A small masked image model, trained from scratch.
Model: arch vit, norm rmsnorm, activation gelu, moe expert_choice, layers 8.
Training: muon at rate 0.016, 21500 steps.
Data: 101725 training examples, 81.2 epochs.
Rows from block 3, named by matrix and row number. Rows with one number belong to one attention dimension. Each number is 128 + 24 x the weight over the matrix's rms, rounded and kept within 0 to 255. All counts start at 0. Numbers have three digits each.
# v: attention value (model.blocks.3.attn.v.weight, 384x384), inputs 128-255
# proj: attention output (model.blocks.3.attn.proj.weight, 384x384, transposed), outputs 128-255
v.38:091093142098097156107171175104164101154159129119120124124111116126136130117116147153147154133144147100133127120107126100132090158113112137107157133131122118156132108129149161119141093090163122098117151109155137122123116116121123155134134111118156130139167139121132128124083136134136152128116141127101143115147143142116108165088153134163111145134111144135110130118127115139123147130117
v.39:140147100139141074137145136126155120139152144133159094131121166112144161138118101121118119130126094158099080145113143138134118143132108136139096143116121095145126120095117106131167122133135094140131116153116104124115128109105136156104138124170127121139101114136113139109148127124111136128121131105131122104162108145120130139114133113120102100104104104147101140150097132126128150127134
v.40:126163110153169131172145147139116175136124100098106135124151104128130139166141102101152142121104115150129135096110123166126162142145104159162155130122107119136102105117135099128133122095110130119142121136135165128112160177111114143130082109108138120138121113148117124144120121109124159124095143142163155161146133138146127126107137108134128137152132113125121147079148128117096102112116
v.41:134141103159144146063096138143133124124137107115129140096139150084145113159134108120119102094143092140162129175118116136141121128144120147159127122107127126147119106098146127146130176097109100128117133121118125115140132124101132129136130112164163105142137098110132123154111109133107115122117140119177123130162141117125123127134142148135117108123091132128072106111147133141128128123068
v.42:166124100105111107144120126161114143145127138138096086144138108149116168111139135140117111130121111138128148154125150137161112083147130105126129160137151119129132200078155169133099104141146173126150144099130133128113101117117114094137122121155143133144126119141156145166131134132111127111136145172135168105098090121120122135126133113114131145128141113121097137131127142119122125099117
v.43:131140134129112094082183096102112118108107125137117098106089187139111100114142121114100118121060110099131134120117124137165142125166165126117138145130119118121133118151136144146156128137136133170103136183142098154149140092114128140107139130100146111128138132124138100110103127117142127110130129105074144124090144169130174136116145124155087141157100098139119120105097108167125167107130
v.44:115164126125124104133129176142104095131133126152134126140145105126139118134104132133122106086086109135105150111142110150105149142127130101160137116137122140154172154132125122118082106095086119129145139151144092146123096137122148121118156122122148100143151121144129128110102146133125112133120146113137168140159136127149108124149113121119129142118141152122137128143101137137171119087128
v.45:120109165122098136142114131121153146127125131117092157147113137083168149134124124119150124106133126161133137121161150141070103087140137120136087127124115120121099100122153122104132095098126096161089153117139113155146121106143099139113158121122117111126143118149136121133136171188134099134134139138103111119136107132107145139106133130166116140160148146111150142155092144118142169133110
v.46:129119164168129126120155120117090134120124105113143119125143141091159137099137149125143117117122102095126159175110108155099143116133159101116123085131129106137140075161142102162120164117089144161141140134172129157096104119112100138135140125116138104138149123128098107135099172121129135127105164149150136144162160139129118105119115124148105131123116098116137135090111142145131131151127
v.47:131142119125127133147116133135128137124132181167157136143113125091089114136140117130156117130144129167140124149107134127094110126097099103138134132114104137168106122108117158137152117160092121147114117087140088122094089138144121114150102140138131126131144130150135132135152114129138127118134125123126119110121153115118115090136122150147149082148124136133144144167132146115145151138125
v.48:145096116123123145135146126154145138137159150157120100102121150150112147106149133152136104122126110101111148154161123118137139111115141164134128135139114105152087147126151105112101111117135115130125124130146130112103143105125125117129117139090117130146129140113113125155104118116122137121108102132111124112111111130151111131108128107127131110143120147140120147164154144150149098106109
v.49:100117104114157094097125140150136149151113090132128149120079151165120110137182112105112117119109135127145112142128121124163147148142122128122133146100128129121144118138091137138109174136126148157155085119181120156110125143108150138138146127136075120150126141148118116146155097123144121119119096086109121103097130115158098133122140133128145163123103116142139118122100130173103099143133
v.50:187135126111121101121130136143134143109126122138149063123118125102120095138133104132169132105125095117133139161122119134118140098115098126104115147105103107116134143118148120132141135080080125141119171169106094131138128126143142137120110132125125112113129142128119150133135166141135131137136113149154144106150113098142123128123128135201110105140139135114095135111114112121096119106085
v.51:161131129139129133138138139133120087125162114139143117106157124124157109108119107140133127131140095137111086118110097116137124146085116127108105113102100160119128142132137125108092099135129116136112103148149137144127117162089129105084148129124132105100096126127104164122131132108121120149101145147146101133109142113138107136121159144113119131155130149113084137122128148162135090096114
v.52:114158150118084136103128128134108117147163168165103137121112116101133146113157069161119146124102151151142113111086098111130103145147158111121156141121121132115095073091105140146182115137107120113129146119167079149115115106132143133118158130120162136120118120132131162115115142124108136149149120150159119151137146071134154116146178143140116138133126112141120147165149149144101139094153
v.53:161134129168120133194114128147157087160093107110171082095108125121148142162133128092153131122121107168104093157145122123172164100129158112168122123132156134126105168106123136111111136135143140139142101145162104140112140162128105086093143105136106109173094186109138133144127125140172119126106171171139193145104142121133103126121138097174157136140141118137120132105095139141143090129122
v.54:102164141146130115169124102109122111168145142138132154125117151141105094123119118107140132135169115134159116120127136106106148122129126111145099119156162138145105108126108162114130153115105138115134081099156135150092153128120120110120139118144163147154162123177124135146159153121144125125138111135113157134115114117115089113125128154113106143108147119129122143121114151138121128101121
v.55:108107116132108139142129122117089088109150148130126129139135106076146146106115137176093148121142109152151170147117107115127098094136103126138144124143100170199120140159156153147116113113133104147104109121134103122133128120088120115164146101129157148121116164118142139146129124100152119125150176155150140142142079131136133113107137111139104134135120119166129119106151121111120123130092
v.56:119088121149145137173174134118141169128112086109143167147150098132123143118108117116123165140129155140121132104102116111116090138145123086100169122134148142105151144141102112136123157119104147113139132099141139145109073132126140154140099135112140128144142108147159134097130105142128128121146141103116115136132118126155095151130112132133143147127113129107137144132150144126134103138150
v.57:125147139146104166102137125104064091125124179135145099108121145084151130164140153082083076135099115172128096177164119121130139117155133133123135111110148129138140128127124126128128091140143093171128112108092125099090123121097110115141154099123119152126134132143142138150105148119114108118113153153140082118169123110112146127089145105140126155171125133134125131132157144134135144148126
v.58:132139143170134128151107110118123162142139098124149111161114096089123112143126116136128139104132137111122143127116114151118142128115142138117157121146071149122102129115130103151138135107097136125146101149149114115167175102101166096136148130103160130118101126111111139131123103147106131122118089136098117142119118115120132141121098146128119156119124124130106113110126137154111121104126
v.59:152136142120116123074114164129136138094126115122138122129149157141127135145110132156159131095099107120117160095130161163125131117156145164109164136145146119124150111099096095142138131118127111139140137167082158140140124117102140138149094129132150098079119117127133144143127069114162129114141120105099087139159138118109143141114109146123127090106129124124114118138126116115134151131110
v.60:100147123149107084136123103145145125145107114122120131090115115127145124110147125113150127109142173132145129111133124122085112126150123113148066093105122135120127095135140118123192137098090112143114169109167101158147100131149155149117114111167142163099119131112129175156130130147102116135112121114120139120164139125101108133131141133166094125116144126128121131137141122142122109122126
v.61:091111124136126141122110150104154137159191149159145057088118138133106107127125118115143140110116137159147143101178129104110088158101111105136118158107123139103140111127149126092134159109096132120099106132126097082150152082126132081096131104122102141122156124143146115096116076112129131169127146098173151122151126135127163129116139147138147098148131123116160134162162129139114170132066
v.62:117108137144102075202109092119152128134140171132103137159085163138109162146128118154169133130151135122125173114124134100111101148094097107128172155109120170142111109141126142138168138156131136101135092123146086146126125164149113157128109107139100138145113141176161114159159139103159133146104150120091165124083158119110113132126121138148131155066124120126128146146124125119122115135149
v.63:122126113135101152153132102115124108115150173139162159155126134126122121127112134108127142124129123161125126165111097097139110169114138097121155134128083141123123142108149130110132145155111117124123106120159108109117140131128101127163127120100141116154147124127123128169150095153110138149109123112109123154122142126119136104127090141139134154137124136126061136138137140097111112126108
v.64:120161143130118130123101125153103169142136126122147131164116102116113123134127115155142184114115138162175176114128160107113125132135188115123113121171090136124149153131118140111099141112169135143116115136122113123101124160103115111150125136096113136124139131139099149112153140118141119102131137118131118118150142125153101133143093140157137130117145129118135156120135099146108130154147
v.65:169117118116142113135137109131108112130148137100121161110109089103125106142130151117126177135168125124141126147135149138155111109137115128162157112161129093093123116124108131089070119131091099121104129149150126144088155124131171112150153075133112115141148119133090121088108148150119102161139121128141137138113120125126111153109126133122129095130165103104132126121156128135161138134103
v.66:166105128146115162134145096111082130130094170102102152087121127161137131089112126160112108111120124113110142144113128144138128108159142143143144148127170124091111170102115174120097129145150117153121118133132088169124122133124155150136144131125138136116140134130129148181110131132127147128111127102160160114159135152091124113143125132131105083117162168116115147130115111162125138133062
v.67:129159151163132111095117120151130145139099095102128144138103128123135132102139101105145139120100091132139117114111105145113109148099118142124087113145124126115136128137185125149156129144127143129133125109107123147136145155098140117128113163147105127110137143114133125101137105113091137128105127168104133093183115104129138122151157141113134142111099184133145113112122126147115122134149
v.68:135120128122117109134103126143132141124135142146111142106083108109150157081160112119121132153141140137115135128170119110160142116089184134152111105134162121115159142109148143113105125139090135149116110105117162118149156145147126111149155147140125084120129142152131107133092119122114158109142131125133117150130143127111121100145152144112098131094146137154130152098113099107131117118135
v.69:159129150120138087115106124119111103108086159097127166088102155142123109130134122131129138146100104106130111138112130144150111098138134152132139131151098140135105144127183136118123131110115115117120101149120152122117168131112157142123156148108105107108113145145114103121148122131150140123150139137137136152127114144106152112107131158089106179098139128180142114133096115120116126137113
v.70:114132088135128146112133116127138124162142114146106142129140152131130157111120120149117125134102117113183166119119117138136097130157129149125093133122127134143157117139087126108097162089135112121125122107130152152157104139126110077125142111124128094142114150145150122165148128141124147147094154184125089157157128140115133133131109143144167140109151129134146119146103113106132121126138
v.71:121137124143138147163130109123119121129144107159120104121145112169143134114115194117141152145151130146136107178108150094136126129105118132130131140144139156127129129128113139095105132135141088100146142097122119125129125124098130113101124127137103135118139145126143127115123108131145116161126121122131142105132092143133112159125126137109096140142138078166138132093127135111128126136141
v.72:145146135146144137128148135138098127135160147125152102119130146154127114111096120092129146160167154161105099137130137118148149136112143116149103114162132105122137072136121124131105100097138127115147089147141155111087153128158119083088170134158159128139145145130139106103152133128135118115132125126142076126155146148140132119138122126135115137184141155094144142145111113169137137149111
v.73:102150127126125118127131166166131170117163134126081154138081103158113122091145148138145123129119154135123148089125136091108105120152108142142135126139114126130132133126116116131145126107115129133131120124099115147148110144117116130156165140152150130118092113110093143105133128124119129128114154151163090173110159173147114129106151144148112144086118120136104151123078115123132132123135
v.74:133127133140109135112177147149125098149076132099118195118112146147138151136144131138140164122110175101170117090148148184128158095073152135083154111126125154103116163119133168155143101129137134113113160137144158084144118147138123105124149111129124156161103136123120122112091142148121130145081110147112133120139117131117094144153140152136132131102104058132162126155087140114145148129110
v.75:134125159101097160137119115099131158142124161150124099140177141131120077135129131128125127133165092118080105110109132190158121141138121139149143144114076106123092070144137124132135093142135118140104127122166115138111118107129087125140121116144152101101104134153125122150105138123138118114130124139131124140138130145128116104137116133166147115140152143124127134103105125144129135125135
v.76:160123111131123136121132141132152098125074106128146124144126129104135123149158131134137135133111126114129124112137112117138165113139135114109136153141135121101119154123104160115144136117142122104133154147118125136126099124134119143123093131141117163102091117132122130119077123135108112167136142120152126161148169109138131132132120139131145098116119126142104079122094182133110148125121
v.77:121146153106131132105162144139117097143110173154080155126149141126151160139134119120117124126111143105144120104118121124132094102102157107143180096109126109139100119101140100137121115113126116129123114127172123128126147094135118122121134133136150129117161134141154131129118114158094131134146076133124108122178125112141151118137082134109120153122121111128124157118138109106123145122149
v.78:143113109112118139122118153127140114094161102166129084151137152117127083141123124118120112154130151125162110149106108111116114112088153111095138116122119123090139112102091124131155113150137168104133134145109150112119125132134157133110156114148114124147148114122105156101119133142126116163114122111117139119114119149099171144132080141147150108117134118123138097137166169150164159156130
v.79:109131121157133118128133135122121124139175109111153102122179150100097124169142148130184109141134127149142122142087103111134126121081111117125125112115089170152111112135129116142151125103127129131110138097129123128132128112129154154143114145153123169113141126134121139069092125144097163103108139154103149123096129112142128159170138124123169138111121163101123104157152106176136121142127
v.80:140120122119124102079115137126116124127103137115084130136086153121133107101155130138127113155106100124111139125140148153105129156097141157104111142119131116168149145114116088152146110142121107125118132117131120141149137164124152118085137128172085168128114126110134184138147133110106137123150131116098143116127117150147124174134129150155153139124129105112130138116117140109137118131132
v.81:152118143093136129152107125154109096126130115131146100133103163159114140127152116118102141143152155099095083145133138224114137139094117141160137089128091133101146127110129127155114118151154103109125131120163138098137098146120142105114131148108128123127130140166166126139106109109125112134157138138147122130113112155126155085122123132149110111115140098155135134158130174077119120139127
v.82:138131148100151127160149147100129127106125126125135115160111123107134132118179137128149138129185111098106149132145115134134150154105149095168130150106142145114105126127142133083132140141133123113101138157115162142147129113126107133128117138112161132130093139112118143127138111087119090128140144133140117153097101101158136122107153117148132107106139099156137151134102112118097098087151
v.83:075137170130152131116147149123127145156127079107108126146065109111170103119142138115136146138106158103142160110128142093137133124105102095101129138138132110166147140131110137148166081114083124102174115121126127136129115129171155139098130102096111138146120099115104125102120125110120116082148139115096130152098126137127104168159147144146151104135099136105177119102097161121127117125138
v.84:111134152162135136131126101135108160117141129119116119122135108136120132121133162117143096140132111138096159115123142122143121134135168122144130116134132156165125124140122116103122154102124123153116131137086117163147141138113145141106139141121148141107087127125169113140132110150123157150152116137121096120109161136124161122105132134132130146141158140143111133121122121112133124122118
v.85:142129113118104141119160128146093141108161121135173107094117162138150135147108158140138119143102141127100104127103162119134126152102129125138126155112151128103157129126115148125106140106141117120137151123110143129112135142132129109121082132115140098134131139128114118110149132104132129142135109120150126132165121132125129146129120117120142121143157115129122107140134151130141125134131
v.86:145177154134120143114098140126150137108129153119146126110114110125104140139115183171076123131143119159151160121094107065130129073118135104135109130114137126104134156147103097117077110124114153154126110135123158090124108117145138150116104131136141103140144137130133098095114140132122125103122123131130173141127149151097144125115154120128104137107161106130167111137114133104168161135115
v.87:109180119134099141116126107142133141116123141150140147125104144130145106124104109149165109143100131123125166155162143117137113113103104113148114125127130163151149113146166122137112120115171097133147118128115128113100099142124140124117127146147169125112132130102168110135107123120115179092134149134117132159099150125103144123144140149107119105104146129111105124145119137116165141100142
v.88:079172120121098120170133135141116170135166112126097154180133121142118132128138149116163111101140084123124114113120144119084129117133142104132139090140149157167153138166110142124155151108128107122124129174082141141109146147117103145141158157131117105152170140143115129116148103118136124141137165133096113179138141103140144141097145107130150179138155139157151185096146101105152143145090
v.89:125142118163108108103130123153124141121118102092149164157139174145121130106096171124132045121081136140156161134164114159077123081121139072156116147126156126152138130145156107096110129134161115131117155132069137106129120139141134139134124092115151110116114146121117114088104149149127150135120167119139153141127111132142116144134151132093133133141122101114098157127117144115146147136088
proj.38:129131142142120145109173119135128122141133155138135117115103124127162123127133114156124151117120125123139112103104131082113075133144101139123096121135117104130120160114131144121135133137140128083129157150107125119131142159138144136118103131124095132131155124129129128114166122110133122165099149140121130138146126123143131125137104138137127118130120146093111137156121136106138111123137
proj.39:150126133123113141132167115127125105126144112108168183116150107129153202145155142114126106140127124141139102126110128149142088086142110122156138098112136167120126116107152141135132105092149136116165131113131099129112149161140107139140128125116118117136131134149123139163109172130109112080116099122100111131095118122105098101105107143126092144144142104115145128120150117130177127117126
proj.40:100123132099133123163111127160142145140127071130137122111132171148075131142124176118113124122133119114146141151129122137128158112102147137146142139125116140123128109128113120104142165158152134168149174096135069151106133084156153116157128114162131140157112142146124119131129137161145140112137171117138143133118120130110141124124142119134167109135118107131148113160101124127141142126136
proj.41:159158143129107125124135137120152157109129121145152145120125122142160095136117131112123154107133150157073145175091122154082134103139152146129167142119155133137130161127114139131117126144134129155118147144134111111116133148150154125119147113121111121130137121149119134083129143116116131108122128120126148170098150130149153120129132160121144124129142139090174131132100124083124101147139
proj.42:112146146138141139147093142112145074138147097149125140124100156111120158119131141102153103129163141144137126143130133128123129151108148137128148109109146128126126088167146130106126122137191135106134097125148109139093120110146155124167177131111164135141120132133112125123135158144135115105142120106126112134148142130086148165171158122126100095126100148096151136128077150122111134128137
proj.43:141123125129111137089159129149117112119137151147100147089156115134136121121118146104115110157109118148154185136121103073105134137173181137113143131118146117091106127127119131118142128151160113090110117111119099130123156147153091131124116145114099103072141140137111126150142104123121098121132098136182126130130122128143118141148144134083137133126119146122125123160131127121101110097131
proj.44:148104140117124127118132109117098106122129128123114127113090146128133137145152133116114175144096140152138103123139160142133108109110113142108142151106166150154137139125114124142160152107122140159142136093105151127124104138155114148154111133122104116133100141130130134158147106105158121101120137121132120131143134136094163123131127119117109120128122129107113107123115118128100166087148
proj.45:132104132137157152103131127117158130113148137099191102137178121137111141095128108140147132124123143082089146126180120138131086116148110135087129103116123107155124200132111147120148117177109141093092127131112171120133129151129152126153138119122136114112105144141147126116101122140131120146109121101124107129150121142137124163133129130147157121145141169152122079130163130156103131125125
proj.46:112113128119109087101169121159102119125111123112127096144105124118108144177148140154129124154106134175096143160136118123136143116111150145099115171147164138142135171141120124090151107109076113103146104151105104114160092124121149108136098132099115134114113141140142136131144107126157171119122113110144092137089155135124104135123134150128128136130133122145138136140156127129137118127125
proj.47:152106127153135128134129134107125092108134100113102130132121141150132134158155116145119146124126117119138118129131127155144110151106127119124138158133089098120138137121126154118145131114135126143123165127119134131155094151125128120121123115130125135138131122154138145125092125117118134121115125093117122134134148136117143155123113143112097129118118132157153128112132145139106158142125
proj.48:085143131129111098137114147163134117141121107119137139112121113139103145125128139163138106125098174154133127130092123132097158135129120140145137125110134150117141148124128094166142104154141155121115122126110093156106137136140131153118122126131147116106105126105169152136128143160156117113123133122141135143104132135100115122136118134133116143131123116130129099146102132152145133134128
proj.49:140138132141155149120097121114145084151126154152124085125117112119105103120124098124096090142184102137154135130118114113120167140160110113131131116139109104100100105136160106143128128131139122144110157126085161110154114123124140132089123120130109147123157147148142122109158143125099143126102105134153150153100168109119113147127135129116140119132116113119117098146122142112123147137152
proj.50:147112143138120144129134108140129136139110132133135147133142125135098086157122161169105149162081147096103144166138129131111123134089103115114108153116166115105145129138095119106111125129099118103169099132097105137130115132147093121160133121134126121114130123141153129109139165113123156143102103156123129140112099115121125137156112128110149109155122148091164126156090119134156155114134
proj.51:115131126127147099144172128127096136168104129120133102093142122154146122152152134150127155115138191090111133130139121092167150120139121138123140146092133134104140136132091131129160130106159129088100149111086131151137091110144102131128155115098113117119127131126126133094105142136138110115129104141108150113117153118118102133123139123140098112105137131170133114126118138118150143118118
proj.52:162082106093147151139156126162100116165127118085139152095151160177106161162131116135132139124126158117168160119118142146148094112139166164134114122122106130099104183145167131150107141153116147143116118139092111117137115143126137166151083144141087123150110125124145133164162082182126146114113140143102128090128150138124086130118120110097122122147108131127149128103133133136170126129126
proj.53:075136100117152104113129117064125149150132105133101094129115146131093161139107142114127152127159123126110136173184134095094154169112111132137133128148132123147133104137099134108163173122202104112152118149102135192109106072115149193125139132122146123146140119147113160157136168129132134127144141126147112089142114100102111113138111140117097118112140095121139097194100120151162130123128
proj.54:076132094135136132129133115157113127126149127139115087135096123120123125130127127156181173107166131122113069126116113158162131117097095143112100135167130119109128112136146124113178141117141122115150140178117134089170139144115137150124083131114096109150139104136118162140081118144124110128126085128125120155127125132159134168127122137119123096137141157130118118122117124122120113115163
proj.55:146101115119136145171158135140115097099116118150165109117149141154137119168127140183122106117148176126106120111132140147126105111124152113087119126141081136122132147129113140115127109150155150152139161115105163146102139148122124145106153134114078113112124136114150099105133108124131110135123124139114142104130147119123132130133158128131132140123143117130139144091101140113102120137118
proj.56:143144106118113148156115135140135158122147151108136158124115142127146118153112102143130107106116113105152086106127117093138089147108084118161103151137147102151118138086172141136110154142118126118121134135139145094130089109121124090099132121175091120130151132102112113128139128111130163133112117093138111143157134099098125105123118118122092115129127126121141129101152133114117163136103
proj.57:118111123116125109134148130131108131163134139108120135176157139151094166160124128099164140128125131107114153160146133183102167114120134116101139135133118141115151139157116132144105159101099113128132147115129131147102097142134118188093175132144140133131134142148126092110162088122085145160116128133087144101114119113129132132122126152150114120120107120138102110089137118148139117128187
proj.58:131130116105127115142119146136103140121133115131118093136122081142107114120087140127127115090172131124106124090125149122097165086112118116122084112157098097127126138161129132101142151139109106175160147116136153097104180153110111141139084112121124115097117130114154135133138140148176126140119137150116140138084118114147093131123113115149130121159113125135137121137130121140160102090123
proj.59:150133148116128166114124129125150141135135151116139141097152130109118137125106130137124137126130130128115137117128109109164123100131148120172132114116132142117136142184141129139102102154120151124115116090120142124120170154186142127101140118135125123111089149119102111149150151115071093108131103157131148090124125132142127163139141129133133156170114137102128159115140137123118110146118
proj.60:131105116130128176119119145087145090119138146100176124114170127117162113146160114119084145128154105084111098099119124152142141138158112137111128107125113154147142155117135129106134104149125165125102141121128164126135131153114148135129122156137108113149094128097110110150154087158145147123106121092123129123141141110153129110126135131125166130165138108139117119126167139101158175094142
proj.61:152140136147127149140113125153147099104153171135140121096128120126139100097107112140153117125132105110124135167084117137107104139149127121105150164128129110085080157141128113182131143142113114131129139140130146157106167126175134111127114161121167135128100142118147138156125209112097081116131134099115090136137154152112118128122106132129119126130130128124097137116108125097113137149155
proj.62:144133127156137133146130139119121120102122108110129135146148101108109153115130113134103133138141117129132110109108158139153067127091100097098109091110082092179136143107127128113153117137170133121134142119104117121181142132103147104106084122152108135157114128136127152119135124092145107087131150109143102137121154109119127092120138120148123123153140126144146116148139115147145135137107
proj.63:191140117100140142162160140115105157142134139114111161158160105135165144140107116152120147110152151110085142138089117153115128111117140112120128099120130075135128141126116128116133122142143105178150124132126114104115108135089171109095148109112105121103155130104168119134133154124127154123118117147107164129099128102142137130104144139126136132119125154144148129161111115138150110119138
proj.64:175100114119155131086108139111124120162141122141136149115136151169116138144123109153105085118134116109124130096111120178116154137153120126125122132140133122146116092103135128130130158119155102115101134150140126146149134142132155095131115134161144125112123123147157113116133134098103092132123145125110155108098140148146140109119157134122105137130104121137128136177095123163118127144163
proj.65:082143164150131132128124127097130108111137125138146173150153145134153133123125145107172095181112122134148133155145118136137168108130117126109118108139157158092138107137108126174135155130124123149130126091143089139176123092150135110140104098135186152123146121113141120146103086109123141130118141108099096160069142162157132126131135092122139094116117132176112138118120114150118101114145
proj.66:139144145108148124104136132132127100153129078140127086153137122133136131122126134104130165126086151132149130118113104098090091151139139115117074104168145148077126126149131140154137156106113125148111129123095133128107113115166122136153092135144129125144139131142129132106133124115129131163132145113135106133105122134131117151133135131113112128134129150099177146101130128102088145152116
proj.67:126107150141140159129117119105121094117128126135117099097175117144159126156143105119111103134150118135102136106148126168143151114129146133119174124121135156105137116092122113135137126119139125138136130117170139099137107111150096134135119129133143153124122111150144121153137113114116140136110143143138119120145154105135131127135113134126144155112111141160133101140117125085160103148163
proj.68:082121128135127150131108134109108124139122134117133135120116131126131135154129133141150149122145110114149141118158122118143127092117148130144137122148169164115160125131097124161143131155111128109139143123130146145125125114100123116138095122123113129091129109103106133127084146129147110109119127130118138094086123150156123155118096117145115107157125092145131130127130118131098154162138
proj.69:117130145123137130098139149146148129113142138156111147083167130102163140132151178079116091116088073108083127123107113109130109089135120124128128120145097119110106107140118117114106133152086141127114145151107117129156142104129132112100133134132157182090137122135125125146114105123091108124127118117149111123121116117121119166113092125116124079110152132116095109119155139131085115138119
proj.70:132095133129147116144084137151127117121135143148167156105145128127124159154107097113141157123117136111097159101103110122138132162156123117140122135091123172144159121102153140139147088122124134117090132135148128123099133121142086131162119131147100113116117142152129149097114115120132128105135114159142164099129130118094148128139133121128134126127132152118132120094136126088147131127154
proj.71:122096107109110104174131124108143122106134149095143112127119152119112127111144110138138173127154155151100114154124144126149132112101162129111087130145126121133147108157135121142109130124139166146155113130123121130107127138129133100172125130149129140181141123144121117159126125127119136127143117106125113124138144118109118128119124102117109133114147123124097097131134134153115162117128
proj.72:141101140117102136106124135128132133152139141104143166112115119154119159161127140109139114147118130129151124163095127112123159119125147142119146147152127133097114115109165140097165133111118140117121139154134123131126121155120138137090102126104122114105154150152117155138146115134109118126137112153107177131135132119141159105117157127150136148116141129169105103112098129105103152156162
proj.73:128158153130110118137125102108144097144139137118177139111155164091140112135124120140124143127113108130143138124125136110143102176143142148128157140128110152132112135127093137123097120119066110117114120129160143097144090108144111123126129146135118129121068134107132117141127115156146113127133103112139140124137163124121100173138106156128130145150148101116150091141147130121124104144112
proj.74:113140148085149128120135127137086107142144124126119092111119110115157111095125114146122130105084115117115130111161129110111130105110174123149126131121121142098133093125131124138157142119126121121136127125144112143147114082124127140124140123146127115144125136136100135134112126105143129125143081114162124120106099106109113107120117132148119113100115141105100132120125144122107121149143
proj.75:146134110151125131089138139119151111136116116125104170121106098139180171130133153156147133091172140159141114142134129110111157057151109126114102117132110123152131178102113122093100144137130151152134130142131138140153101147157154127119126118122118106101099136107116139125121146139108095145125138152125114163137106115167166172112148149100130123129127135145168171103166116128142104115126
proj.76:127133143129142136126159149152097138117146135128116087128117141130126099110132125152135135111120107133153103119126100119122092204138141133114097117125124136140119097122126141100133108130112116136139123133129143111149107122155112165107111129113124112125130133106115140152120137151152145101142132102144104104141138146126141150156120134149114155116132101107113141162142133147167119105133
proj.77:132107096084103125069132144126101108130143118101127148135120083115174185107144104106149164134122150119113160121101116126146144103136112134127102125142094153139126116173139126144156121122125094107124114159104097171131149081136131135117137147096112125100131126126105137088154111091137093103133104194143120118128136135112139122144146120124103090114148149142132092097124135113117106075118
proj.78:150090128093146136142141128167124131146134140104156172128104131095126118099127138082189167112146120136122148195125139133157110164116147106144113162128110145136150134147127117110131128148098126121095125092123138106142099125118112122131105129107144131173137130131141147113102121100127135124108165134116112149114115166122128110114158100093118119120115126129130134096138128128091119125134
proj.79:169155147109120095164147111120139120084108138139166117147120148134107125123157144126090134131170119126137093183115140120119122189154082133133161114138099122107124152130126124142108133134122150126120168130098152126126159115106143108102144138161133123115123125143154119146148096093131101130126150119123115115164140093141100144128141133095106108159110146148140141103103120100157141151095
proj.80:124149098110113108149087105146097127122117099117124094107183158088137090100135113099101103128091097107122118113152115092130124139078138135155122120133117132107110154139101121105094109116123131111104121092146158131101131133127107155159132125097153121128120110151135099125137163123128133125121089130136100139119121106120122109140104118130140102137128115114085093119148130134121130118114
proj.81:131160140169119118151113114132080162118138116123129108168154100130128128063136136101182133098165100141124156113151138099078147110134107114089090134110137121142119146104129141097134127148143094132136105140131123145124128099128111140072153129118118137150126123150109100099142136102127129114120084124135140132151125135150106150134136150110139162116122140097146141106105142157120156130099
proj.82:160197073148134111131115141104151126132159127117116124166129111104144107118128152137128113114140156112125156162112123133111128123125143113137117113115144133132107107126076135127126118147159124158106116128144133142106124140178134144131127136126129134109113142145109117180127131152159115096144140107157136113164098127182105116139137152117186090130126140123110088123168109160133163124095
proj.83:097127124126140119155123125101129130159133127158130112141153130133144080108132161113109175130098124099127136115127135145131127115077126155152150126116117137141142125137114132114085137112117130112167128126123138123100133145151109188161120139105160117143136100143097115165087144146158147136144125120110108097119122135147128080110103079110094137127112156164095128149136124126135152110107
proj.84:163114124130142127163150131144121129100134123168160119140105118145114143158134114118111154132173144125134107090108142152133109158122138131097120141138134125132131126122118121126146125159148118108132110133131134141128150147142135081146113138141091113126098126150125161161118120143134142115130103111165148128188130123124140108115138093111139111130116130132153090134110126106096128134125
proj.85:140112154149139127154144140167121128125129170144099118147157113126152128118114129115181141132089102120137150141123104126113133151118106127122116115140141121108149121131112141110118112140140172111143154155138130148133125124129157118119110138126134121131144116128100121110138126126084110137113126121114135125141131106104114099138124155142123145098110109091121125125135126154117124137122
proj.86:123105149132124100123135140094131111126125097161137122164104171108135126120133137111133114150102106142114135130133118158114142131107137124138093168171124095107147098136126117121102120088094102105118138146123110165142115130158154127129112116126114120142137127116081139128118146155116128145143133148169130133131110123137099132133121121155117113145138099135121128094102119186094141155138
proj.87:130113120105126130158128122138120142141130083119133118166102119119049134145121120128044130090074099122114149122147129105125127111104118126139151147132118133134125149141121140131130143162150113098091124097140083154116144131134129151129129128127088116132155119143099114124129137122155123103144132132134139115132136135147106121138115121142137142150137134099135147121125139142130163098167
proj.88:147136104116141101120109130132161123139126116107125131145168116151171149161110124147151149114134162124133106135129146116147143155149131108112153162111117118118171135133107142141129107166151135125142126135123134094123132140127158110156141134127137133110117120119151102127154124147156125138123164107129124119116127123114129121117131168154115137118130135119117143135116126158125143118165
proj.89:136122146104091138094157125132130144097108158146107070156146110095131140149155120149149138144111146107143090126147132137114139147147121132122118157129120105106130135121068126173134131140145146117112099127145110146095111108148130166132144136138125123136120129117103114154171110114150162111130166112148127144137136143106120073122136148145112165121118119120167129112139116144123118141140